Rows from block 5 of the audio encoder of a small audio captioner, named by matrix and row number. Rows with one number within an expert belong to one neuron, the router's apart. Each number is 500 + 50 x the weight over its row's rms, rounded and kept within 0 to 999. All counts start at 0. Numbers have three digits each.
After each expert's rows are labels from the 100 clips, of 14976, where the router gives the expert most weight on average: "strongest on" is what is common among them; "peak on" is the class under the peak. Only what is clearly more common there than usual is listed. The data: synthesized solo parts of chorales (CocoChorales). In brackets: how many of the 100, against the usual share in percent.
# router: router (encoder.blocks.5.mlp.router.weight, 32x320, trained with AdamW), inputs 252-287
# gate: expert gate (encoder.blocks.5.mlp.gate, 32x160x320), inputs 252-287
# up: expert up (encoder.blocks.5.mlp.up, 32x160x320), inputs 252-287
# down: expert down (encoder.blocks.5.mlp.down, 32x320x160, transposed), outputs 252-287

# expert 15
router.15:432553500427430506494496509595532441444444434541626436496514444572427475420473549457480486420499611511525572
gate.23:629527544500551540531590484474386438563522558568498456472436475443448514491479437511455426576507518503432480
up.23:493535500476407521585563478549463451525426437474556491608459519563530480492501598573482567465542434606463486
down.23:436559511537515525503528412479475581501520576571543439482569439547609466464514544453516515514408487495506594
gate.24:483490544496617500435504423487464507626576490439469443594554472560516433456451487520511573518504447468470539
up.24:432470586514539506515577465481463481588527569533523525498543539562475483459503452588488460501477507491545481
down.24:503519489516478476530529497508538475478542452498524556459504520510445479523536434442495525446486576517568520
gate.25:504489508454530526483542544514500552499511605403431500485360567564487364522450484499481540505420531541463626
up.25:470532513514511468495478475516491467391568460526470440546533424599493609516489560490555436521509543571517533
down.25:630494470552595543545506502461516521628419510493522482438528443568461529564564530483521514493570628514470481
gate.26:473484509425442494506601467545532475494506481516470465474550444578609510440450510506393534553426429522473550
up.26:476433504485511370459488449572514512424514572389539582478598501573512500519582566535456507565364494436456422
down.26:456439536544504498487442434533499577547511415524571489536573586483429460439578470489489527414452486479537634
gate.27:435478502496476422542511554543465454530463524466404391384617450493481485436509433514484515622510479542535509
up.27:531573449526515441542593606550435371484537482477435518437614524550477553508556510537478473513470561500485505
down.27:514457481519469614490566517532426532550427525473388525473468493517422436516558397614543479507471442494413521
strongest on: violin (31 vs 13.7); note D#4 (30 vs 11.4)
peak on: D#4 (28 vs 3.6)

# expert 6
router.6:422487387441580509507480491508461467453539514513475536530463462469532541429464533456556510422489530547511467
gate.0:487411461517471459472519459543397626451531505475439538535499511557423522479491527593451523493617447379403430
up.0:483439446499506463509517412567409630449521469523451561501481528493461497467518547602444472470537485388416457
down.0:518581482571441503383468451546492535463443499497518496481470438483550462486608491475567522555537602520601585
gate.1:510452562461469458509403540582542541568493478600489481442465541469604378491613495527504591515433535476470499
up.1:499459482540561469511585503550439476522437511560601385476550444521487541585529574598597505519479501511505588
down.1:494556476513513557522542530425451423403570433531461521529572479480481488418548514502403497497482490482446528
gate.2:522547568516505465465501573474444553493564559506461505415495508498486495490531531412520399405443484383503482
up.2:448455442460488443553466492558509468493426501597473452575463470538432486501416438606553484512542470491526488
down.2:507435553449485527526426487518539514507476465569540505553469575506544444486546434521522438494646481501513538
gate.3:563567430599491523441511475507540385520636389473469505504514487480525512431478487500419582550476561420481464
up.3:498500491480484473545527500536521627440412514514560462535446512503507475545560493500543457464504457540550434
down.3:518465430417473485458462506527460458543425534415402564450522500516454626465540589542467500581469612438506453
gate.4:574552390435509460488527463461575559469512439545483450538566568512508533521506515608493405422478539585561508
up.4:472568463485372554530412472561528514501538458485527514493486544540583407562511469408517452514493583560477432
down.4:508520630567445617444447449504441484544533541403552397501459451409503543560477457491484503489532416511411487
strongest on: cello (67 vs 9.9); note A#3 (37 vs 10.4); note C#4 (34 vs 12.3); note C4 (29 vs 10.8)
peak on: silence (100 vs 25.5)

# expert 29
router.29:506475507532402517530555543553429445459518531481524558615472449518544412509473580381486537483499465430496557
gate.0:462489560587560567596527533521535449573561536507486522513535451495446477602460438540577463482554539467517602
up.0:552446485581590483579508522502502509593458582489511570442441492495426512548454438513572543516537511515536558
down.0:485438528581450477433515527409449453360514455545392467529561545416493555447551541532449555544622495517439512
gate.1:531477434499478615491463455553507482446429505525581516531555486490533516408528474550536480560551613540566471
up.1:413480549446495396518572552468501509563562512444379505465461548518463482580455502455514463446429431515438505
down.1:538523518360452527398467540562486450566500498464574499389531414539513486459469470443451516586542544496617529
gate.2:426480500463603516460544537510469457488420500500531453487455546536465518525554538447517397424573490445504490
up.2:442480456524426459421409401507509538496576579565427503457534499484523480504453463474428529619479465502433537
down.2:500606479463569522592439456486511494526347572415505541453538527440533459518493530508495485521530530430531508
gate.3:530443447553469461465486581408425571432536546460424506474525540440460484452452474579416526463465437490496517
up.3:465465489461526601532459514629539449571544490572592504590469471499572586513473514451504511515463533520482447
down.3:463538458426439573502551444542523516489509406487446531503466531398558480435416579553527542544399511430505529
gate.4:440538496495403561466476493495555394566526569461495565493578429470378407482531503508421475386435544485588521
up.4:527492567514601519459482426524487572377516499520551458464406500470570553532479564454476520473581484517422566
down.4:546467496454485407408410479485439505497565537440528516515487524604465563461573549455603435520438491521520498
strongest on: note G4 (76 vs 7.4); viola (52 vs 8.7); note F4 (27 vs 9.2)
peak on: G4 (75 vs 2.2)

# expert 14
router.14:583517488539576573563516458558529450530431412512548470460367503484645465481378551500524535546441555414538561
gate.0:509592565500588439531481453522463504459470451529484618441433441470511513582482531509386427450478442520540408
up.0:533441587540585509531417529563491521484491482470518634429495588449482509465503562532398507413496415519509482
down.0:476481439565468555456540482498341550453481562422533556545498459376439521521523505424527486530422505460582538
gate.1:449521462577449418472424493455539531420509437531396474514579547466476470532552506541456515563499516509425582
up.1:532495534475530556549604499506480520488498455509636465487503454536425560466500483525570521484489512505490489
down.1:483433489488527566579570593538528436401587480509558455555473614420608400476531461476576493472469545505431508
gate.2:454479497517579475525508578533535413512563483461539480476419494503543514494514540426555598541551611536540562
up.2:492422461559538501572468542553509409641613509529554522448477440481509519537458581444552538536562544566542474
down.2:427497487482562540488463592359350482476491463495566465486497642461561485466528471537608515527509510415447421
gate.3:477498528475511472523635517547437440597401522448465516535535475423507533353473587554599477443515504569512554
up.3:469494413504525444510436407501567520512477481381514554508575396445519477481468568516530531465492501566475550
down.3:528481490468498604542485523505488481426472497507382533524539467504495520511605467529477462496478454529462503
gate.4:500483470501552502513594523494482452454599566486519453544446427535590562547481488426477472479443439471493510
up.4:525465539521462453418353518482526531401504427498497485465532581465430419502571529578514434606511585514451526
down.4:516461516465565524505448442535516490503496533489556477428481496540462547555573449546570536559450464474529534
strongest on: note C5 (74 vs 10.2); horn (70 vs 6.6); note D5 (32 vs 8.3)
peak on: C5 (62 vs 3.2)

# expert 10
router.10:528524458494496397534545534521539501517574541538436534522517489504450550560591508530449506585498540488470519
gate.0:438529475517456462553550562594548445409472566409511455433524457395513537545487439517478532566489526478513530
up.0:464573563466494506530558500435552565539480524438582538495429484600525532462537443509513460510489542478529449
down.0:545625454464395501573512498535538533505480581488496485476524398517460584532578520513571522553503574527486568
gate.1:422600531607513580458395491469571509479496417437588501453521524504451483537425507526575580627578505532573462
up.1:542499510486449491495514469522531524591482519435517586454339484438495577503583432599557554451500564453589593
down.1:479508545482375575548528519511500500532508587485499411457537507413417503476520545528548522512457501471525502
gate.2:559451549379496488596441465554496475585506519477520554510515621572470491536547539554455424443530483544530509
up.2:574451527435491497476524505528417552518456484473487497485593484538440509489574604437461489501519504487569486
down.2:520472406402503483540534556572471421495477499461549583514519535457429482504502442418479463501538454530448511
gate.3:452469506512481474519476444518565499492429515515521541545574405517538631601566495432565579488487470458568372
up.3:443451495490546525593525422505495454478472491504458513539570414428426585568580437497460581535427436511511425
down.3:528485490495575511625532544509521482528528533547403525507498447513502444563532495486616478497482480513509536
gate.4:500546451467393501567528497505464477578465481496504471498529453469410516384507531509489509559458506459586517
up.4:474560438511444511493532416554521524488508526479467540514497537461501536495503480562501397453554510535501496
down.4:415536502514532522456432505508519524567481461530436547487524481548558539550564518568451513451495475513469479
strongest on: note D#5 (29 vs 9)
peak on: D#5 (29 vs 2.8)

# expert 18
router.18:489585498471510677520454590452492486448550491549462542515482614488479522500536484513498424511416578421489576
gate.23:564508536572477484422408458507574472445443417498528434493495423441514532649455525532516463499555508498471523
up.23:592548504495565493479505482416434491444474520375452469516457515529499552453521555481471550479449443497509447
down.23:512564549516422444517532521437491550477599486550561475445371513525476477541503494434583410430541494476505417
gate.24:578530500514440518508472498494460500498487587498509437462438468513452504495482523494546485441480522531535542
up.24:565559411490507552496511552454428471520521482382532493416506497553454410483423588529553496464480513446523571
down.24:474461497445496477512537460531488423497503468454487484499474566474524448577542486573412534510459549407527504
gate.25:427517529569536454439447404529553439505418423491423532479424577575496497394576425446544509569514472483419479
up.25:487511510503521503474473407521595468537457413462425487514401617598492462494554412477580580577507486464449472
down.25:458528515449606448450566469545497480471485514508450522537495487510455471479555492508476526533607566484408533
gate.26:506490591522511521378506483552509561508421561403462375489554497511466501551504564598494520529543404500549494
up.26:499490548473561593449521567499499549413490572465467423534523425506425512508508595558449506582577473546522478
down.26:497426458632574488502418447493520482518366513417555482507489568515512546525531438576514513479503417629541379
gate.27:409489512513499553414462521562500410491493476518530502588476507508475486429535527420520537409448488550516473
up.27:451491492538561545483539541518491597431459434438601458577500532534632519509491510528407521459489435492469395
down.27:540437496479533527590461480521465497571440467486454490448475501504502553511419511640470504477483490515546458
strongest on: note G5 (83 vs 6.4); violin (62 vs 13.7); note A5 (38 vs 2.2); note F#5 (27 vs 7.3)
peak on: G5 (49 vs 2.1)

# expert 19
router.19:467460551414544469472504467456497528440546382474448451434607526490484477482525480446499363557470514480528502
gate.0:519431490467478505455557433445505572506486445518527452426484480567520556528562466411517441538392610444494581
up.0:402486420497369517543637484499516577504461475550528506430485536549495507608594464438460443561404526477485553
down.0:523532441400559575510462498437577458526628461463456562463502466572483511480588440457589456465444463455538447
gate.1:499527432449483478434552450600491520448491520592533437487442580527478541494475538445443461518604610410487529
up.1:621532452503487447487488469530479524519522530447443485520472438470454407486547471653541568484520496489564550
down.1:540565497521550636400498520550386542631475557524486479379503454501442590513469557471448462467454495506460598
gate.2:526460516595524518424498527530492543537475568485471537461399534536618559542521431498561439515438453456388464
up.2:558496490457396450600516539479518492445483589466434456459486475467443452535615521509561564486513504559571597
down.2:508466497507596528497457507470534542539441462440534424465471550437612583479559447467495542528546526490480466
gate.3:628565511411399536509472506474422534655482442606500503537519594487506390564568533530488479555441507485479417
up.3:523503517514493536396521487550455500492593526488533489528496637503473463528509554488509584545573452512490497
down.3:414543551548504476477486463430589534513521473459495482499463530553386511469560580544469447528526418564533488
gate.4:429513401351501476540509450582513518476546548580490535469523499517508428463564444528381471447505579485419508
up.4:581485539508433541497492450481445515545493552561491637488533547420581498488455464475596526517431465486530583
down.4:490454565508533520440482525428503517489509421486499522485487498598568567506522468564390525572481510451409520
strongest on: trumpet (99 vs 8.2); note E5 (47 vs 7.7); note F#5 (42 vs 7.3); note G5 (33 vs 6.4)
peak on: F#5 (30 vs 2.3); E5 (28 vs 2.3)

# expert 16
router.16:505583562604478446433514480425507558465485493506456479566464520466598454495396501567429504467518489507564391
gate.0:484532450528554524459476448507522488465434514430433618513559510514513519491561518462466486381574444529506465
up.0:442499480536494514610543542585552500548535567528581545544508532559547524514518471560487472618556501473399587
down.0:518480518497428508466534491464508492510471502564517538446486473512492436436392502501543560581397525527392542
gate.1:497496541498575545490481403464504411563582510426478560500594443529465572486523491540521524576597510528490522
up.1:462550536497569468449355445538541544500675504487515496498483418520510447457493481575595478486565514474539500
down.1:551477572531501535525498521573600486566490526435531486574445476428528542467530476517399499566592412530642545
gate.2:470465456510509515550495462558490513508567508482588471494462486479573457414518512552460491520569394549422509
up.2:455502486468505518510587429501513466526507492546471449465533598537424575589494459380510481445452632499532440
down.2:538492472354529544537455502484494564464477556459418508483468507506487370444503522502525534493498494544525458
gate.3:474564564523478597519464473543448541433474546550453447552487498507555486538599563514541494479556524476546502
up.3:606466490514511395574555515458508411591582439527511552575526419499632558497498493513456508614538482554434451
down.3:413395449498488553549485552479532465482431469487495515529452479548463543486452462460541449561521525493450433
gate.4:468511482555503477475369517476468483513495426417580482521458521534461506502443420455523517474558435546442508
up.4:518503454467505480582632511542563557490414569526534550520539494564420470564619591559493491439469486433445466
down.4:450510530562483447478553487518381477462551513466577561553495504492482498422646534393503492529539546570494443
strongest on: note F#4 (68 vs 8.5); note E5 (28 vs 7.7)
peak on: F#4 (67 vs 2.6); E5 (28 vs 2.3)

# expert 9
router.9:598547517473432565503516403547532517565447508571528502494451533506464490548574543449508518481545554517507551
gate.0:506423501529504439445466495488647646502633470520453483511594524483431467438469455540569489544483535425526561
up.0:498531403496410539399537472565556510497661578536496454523527554432488587434412524545494451532499522464561548
down.0:473452542455596533596529423518457504504506544539478498596464501484458505525524546529480535443566459547517521
gate.1:540452545505430565412468493598522526495522518479605499473526458463483575432554485435471476480495440478444382
up.1:525466590465531545386462510577495443484518475446541472525529413447487434520555488459474570490452484452448453
down.1:488511525473461537561540532538400502533471465472507501477541513486525519532443529506565504513540475468449410
gate.2:587489517519549474463535479548372491554506537522437481473429488498591502454532557551537437454550436448521494
up.2:487470516500530481478558469514601517496526516464395436588567378525565504581527492504532504411477515441431478
down.2:376412462584428563456488522438535565489507455504551509518486574539552451567388589510523480518547592429434496
gate.3:486421474445471479579512536475591515506530479469489566570471574514431581512548520518458514436510523423572525
up.3:495502536457500473450389444547440531484469571527556441450448447459438494539416397443547401537484439526435478
down.3:441584506515440564563397504472445490424476506533443526410449538518398524480483478435432477493499531471481437
gate.4:476458506506524584410498558512385431516465467468483484456474454511458524450457471494519530525472559495417498
up.4:513452559555456660479477517465435557455361508535569501538469458434451520468561484423459538600534542450463599
down.4:512504584460437462472439634523535611527502603538555410457502465543434415606482397475555529507548455558527455
strongest on: note C#4 (58 vs 12.3); note D4 (51 vs 12.4); viola (35 vs 8.7); instrument: clarinet (28 vs 9.2)
peak on: C#4 (45 vs 3.3); D4 (33 vs 3.7)

# expert 25
router.25:566549506461464433503457430451524523592452531567552432562498445485531406530484458492532568465508444545445434
gate.0:493572562565593507484379468551404531455562548479479570494563476487469467507535472417521462484571470397456478
up.0:577496542516456534527510560460608426443393513443546514459466459506570528514405571590526509489457509552582433
down.0:524426529458545567545579488473503496451464577569488522490472587503502479568513519551469515457453564600599481
gate.1:547454534468504487525527484546481548460508431508455439412609500413481411440576583465468493546429443438570468
up.1:539494518475458509482526478510526494563505465575461426462524467452530387419543572448520439601427542418516440
down.1:567532494493537469531654535531514498602447447538510529490579582462449554474472482543484480548513503523466561
gate.2:459492480571521382410419533373603479506373499453467437515448464449506527518442540544478563588531423513511394
up.2:446586459521494447471540519470530527566487493480477516463415483533462533500462558501575436470500502574594462
down.2:469571497507507586532527468386562488554528525506450641475521505493465562533563529522507467412608499642507547
gate.3:441485546514394488495421511431432546464551489501440530437490488494574512551532542486444464529484495517485464
up.3:414577529480503516480473498462407620464535583467493472516520411541563537572494541459469607587479514521506574
down.3:488474573436402555502588476573428526483486413491482466386438425472453431519451487492437538532471558335532632
gate.4:501469391522496451484500544467553440477439536423539521527558581396492541535491515499580443471490455531426568
up.4:523478467515430486580550436498494505528436421441521504574488479429442667486452505545440424487542478562582549
down.4:478522511529451519503498518503466428474545506409578396477508511482508521525498516518414595451480463474551487
strongest on: note B3 (44 vs 9.6); note B4 (34 vs 9.3); tuba (30 vs 8.6); note A#3 (27 vs 10.4)
peak on: B4 (34 vs 3.1); B3 (26 vs 2.4)

# expert 30
router.30:574465415562535419510507401545479628525561572593460410546506476499498546421508512553541482446542482547511450
gate.0:476423511468556499493440477549441543530517471514496496585490443473568458517467614524511584477493499444451476
up.0:413479494560466450609522466541536497603465458461517473522410425475426513571464555603461551546530419558499516
down.0:555461539361513453434527516612470534563569490530514399495527539560550390515520457502392461543445504493414450
gate.1:520384510510606512491463412541557510575619427479484539462408566476546502513556561557481453465608579506467467
up.1:465550497554482467483502493581487445480476499493491465499575499475453513500632503566500438555459587436482550
down.1:540515476495429442467532565539510526478474438481431537459560466550515500593542468543430517497458499514446453
gate.2:453561506544431480517418514478541434500544514490561468525528547543538376537475459440488491460480475456560498
up.2:590545499607489487467563549473546479404447506480480565487537479510465438528577452495456522472451457523573467
down.2:512435519502594545474588493504383461517529447444402527471483456452464533497470509513442515498501490597496497
gate.3:576501517556545391522529455442490539481539595567393400561514516392535529497543522452544399422519534440552432
up.3:579457430518471456504505570504455495482462421501597546427558490492555502535597430574411478571407453522471537
down.3:554441554509558573533549518423596573398404558576559553519526501530567538582531432511494483484491499556495493
gate.4:454541606425490511487447578475523485501456616549521510488534458544470521427454492622492580487494632535598613
up.4:552510510548441506442562521586491560478522474579530499481474552447446485463484473503541547478514547519553503
down.4:519407458446540435457523473524629480371600558473551422544478508441622442459401517453552449442484485509547486
strongest on: note C#4 (67 vs 12.3)
peak on: C#4 (67 vs 3.3)

# expert 5
router.5:450431405513551540495523502547477448578490456447462467455565491529392523520567462523468366521497438480568453
gate.0:516514504550520513476491381516557524502472475464480528533514492421474547501429422486563543491561454496567399
up.0:504487460521565587539502481479531485516482525465463420653479493545489550441500449468592505518439568527521486
down.0:505521401496590594439607524486461515473446578435500529530572542513497523534540497480512522472499526538428574
gate.1:539443485547580358513557533545556596384496519474573446415508572484623474446551433497471583516524483521532399
up.1:511498465584572423515543456541417636534558511529504451456573448458404490543529416486473529518486488615482548
down.1:530514443481563523434490490415609450411457475452454456507537477435459456439480639667451471497513521498476374
gate.2:523523505458569467571509523460599539479539449588554545464480578512528494460496493457544486438550501441490560
up.2:501479467477498578414491520570462428534585534411498458507553546475522528543547474510514492514499456516575470
down.2:605507491432449518430449485509431521533531635471422502513556533432469599450559527439476518479572541416448441
gate.3:458483403482467593456500480538443525453472474405568656456455494425517499414460513527438553507441496515524503
up.3:461533480518501615393443476530495472484531482409585627438487455434457438421452505516430531484466495461497503
down.3:477403461465517455573506535469442543548550455477487425461542525452474514379515452498475501538595480514464437
gate.4:521452575527405454473460531477573440475549544590529465536463496519501589496566482534546561481543469488443486
up.4:420564537503503512519494460460449508470482414486520521506529521493470464518488477495496353560454556546523511
down.4:509468527505478460495402501562516545415545475533546490465505481580466546487411445471549551475469509463506468
strongest on: note G#5 (50 vs 3.9); note F#5 (46 vs 7.3); flute (34 vs 8.9)
peak on: G#5 (45 vs 1.2); F#5 (29 vs 2.3)

# expert 13
router.13:476525393413665521468438486525551481500588504480566485522528495531566461566451560526580424441484555559533493
gate.0:520370524497485511510439510474506533487578482550549498548489473451493452504400462547566453514518437429478440
up.0:495524466595557495528466479472502485524502481422451469500609559501478562500500500496505504485498533554495483
down.0:486489563480413493418454478501453443620480386491458427426504469497480449473442469601505479480489506412520462
gate.1:546488653461538480479464411530540488491462461602505463402545582509623439402511529464506551538368475449617606
up.1:592456531575570521475533497408501576451478521485517547509508538493595449464541445579508493554423487533428593
down.1:390454532422409483588466532504431477503481459524557495600523491547368490560461466482501490504519489476480539
gate.2:534530481515487387499413452541514470553589474467457528544471447500465460545507590521562577503569488416473561
up.2:637520503463503458511557513591522479493540481448524553628439541454445472608533414554463471512490507467561493
down.2:465481538548487428485506405484547429562464528393521438440571502480471508552585504579473550456481484486569463
gate.3:493504505493494393538510457540565514445434474552545524500465497476441415528501472468475458470496419470511416
up.3:422460480563468401564424435538533558473478559506489466448448468562558617525543474512468513555596438397402548
down.3:540433482504418443479481463466508409542551484538478357485521571569446566507518477536499464507465441444656520
gate.4:458516432492489511498509533505487458482596576526567459584395561511581516525437516474475457529523443490485442
up.4:501444547531442460518422436468505490575347488533413486474559469435468528506480460529588520473496518500557592
down.4:658515536412506556490496570571505439504588514425429559527559462463492535508461504409477405475580464422562585
strongest on: note F5 (64 vs 8.2); note D#5 (31 vs 9); note F4 (26 vs 9.2)
peak on: F5 (46 vs 2.4); D#5 (28 vs 2.8)

# expert 0
router.0:501489463563489466470510510536437631499513481534525510499563499545530452484545474460605466599442429445418422
gate.0:474563474567508463483529449466540471497495613540579405538528521557438347416524479464508652488497475550539518
up.0:421456510458395492469490565422581528534553479552439561525440532489561561445462544502488471515500463491539459
down.0:544516483492518629581587539544491582534509460585480584460456559550539500507598543542502535485413457482425622
gate.1:469511484530603513450468512452670505514534493534465443521371591526446543620534486567493486535518469510502434
up.1:435460488378423539517517479474490513442557495537448414495520464512528385443507512467515504511484459473536557
down.1:497516498577507465473529479495444555533528498598476492501475421482451492505478474532488565543487404488505453
gate.2:502568534610515397507540407509574516545527465485469552475451466446419486471515547482466535558531558430632476
up.2:516524475481494447607573554476427475627527541572510490518616479474553472518475481555549413506438473579441504
down.2:585531554522387500432469468523660478528560517509532503564492550505571506447491470597394502553504542476431601
gate.3:495465382563504602481487546562507519481520549482452497485419542514486466461518532454520368428588410532448400
up.3:458490486533420594539504496542421510514612487563517493544412547578436357487433437464466448522435557527545495
down.3:492410469496619528507561549528530550530534598482452523551564511425475502519479523643459467490425482571389537
gate.4:483465507496509530480565446454540497519492480479531477453516519489442529426504516572491487568494586517549535
up.4:501437587494457480464486544486506532600380519477458487463503552498474498457412419528417494489506502435410545
down.4:601511488484576501535510566516520524475451512494553548546502455526495403515579483475489525487493485537498495
strongest on: note A#4 (79 vs 10.5); clarinet (40 vs 9.2)
peak on: A#4 (79 vs 3.5)

# expert 21
router.21:483514517453581476459477493495514454431520428454603547450525470477424531574557530521459516535504520470530474
gate.0:526522587537549601501532479547517491403489438507483473561453513559531557521520483443508490426488547462505422
up.0:486468504535474523535465509458532495506559525471556513558503516538550509516444566473459522516566421503493554
down.0:475536501605549437507538549543505617550517475621592547493419536416498547458491581586480522485516479550538500
gate.1:423547493512555610503475507505480512553457492420554510523463523502528455533416487550377405549542539562487485
up.1:543464365419579515437527498532443487420459453473566498562530531457583465427457493502499416515524474418456485
down.1:390501428585426623498610526385484495448458593426497500404507586449486557429476504561455601473457421482547463
gate.2:558442505491456466461566527537451535486601514605425424479564478518479515542508397459495483577457507470431394
up.2:567466459460624480465501562545479545454557550483555409567538407525473545513507571516447510485439561516496493
down.2:442522442490407554542488458450485575533495529486509497508532425458518482457459429503620539462541442557581668
gate.3:640503543503510503466503424458429533485413495511427533521466525484478467513423514451506525511434586536522496
up.3:448437463525428504413527454504465570531515482488561496402493523539533510485461472438499425545551504459464601
down.3:557548448557547519513459536555480467481491459537574507466474496568513521590542482429451466533539544627459529
gate.4:463550412421571527480526466462529431554495532504482486525523505498538539470492459505560610556474568419468507
up.4:481551555538504487540448466503475524440525528467443449521467547511533466468459424527526454471567514510511544
down.4:471549522473476519542546505498490444567531518461449511537452528467472525560476464470481474546492490502545549
strongest on: note G4 (68 vs 7.4); clarinet (32 vs 9.2); note G#4 (28 vs 9); note F4 (28 vs 9.2)
peak on: G4 (45 vs 2.2)

# expert 7
router.7:521544449520443490419535584480389584427559510445469608493496430451526512472495413455494557536459436589510571
gate.23:591488485493612435423495402598563485468531484480415492444432417530463408534467442456479493516510470530491521
up.23:454564521492423593542460610384490425545532511481603546490517464567511478450502587566502492463554535539489476
down.23:488457492519522549509435480466536517549513411469476517465505573436482438474497467551441458555407510443506457
gate.24:483408538482576526435482562577538591476528419505536585479503477469503498491550583530534388558489536530565608
up.24:404527524488470545528462480488486488605497513534461458560527450504443506474497549537562486497599349542463497
down.24:455551465519570430542478472494456458446505531468469483508514466483537515508466467494406475405511566439525489
gate.25:502430533532512450550526566558449520430408419474444460515454498442533500483534512467573498534482523508477547
up.25:475489535498413505445418494463512405584490548555581455523569461506453529455475470573438428576514526547553494
down.25:489616465495527552514445478537516554477519409560538547439475470517416527519581521562555506472597526520391559
gate.26:476507543462446467516510479518458445469429526505422403571549506554481474453532532513594487524464476415541519
up.26:587557526356370465543535512526512442495447504529526488613550500539493490512558573446605504582430405520522553
down.26:508533489517479446518415507520501437506532444417434553561486486507512464448517485500539512448456539554452532
gate.27:485501515421497449443448559472423558489473531520500493561573443512507423482521442454461479477487454501526396
up.27:428452462463622509426556593483497455501576509438504432485530572520446487426480509573577578497445565468573466
down.27:541443500492472493522484383478564577430606511492492535549498499513443579561478499455476399545463484537481487
strongest on: note B4 (68 vs 9.3); note A#4 (53 vs 10.5); violin (53 vs 13.7)
peak on: B4 (60 vs 3.1); A#4 (32 vs 3.5)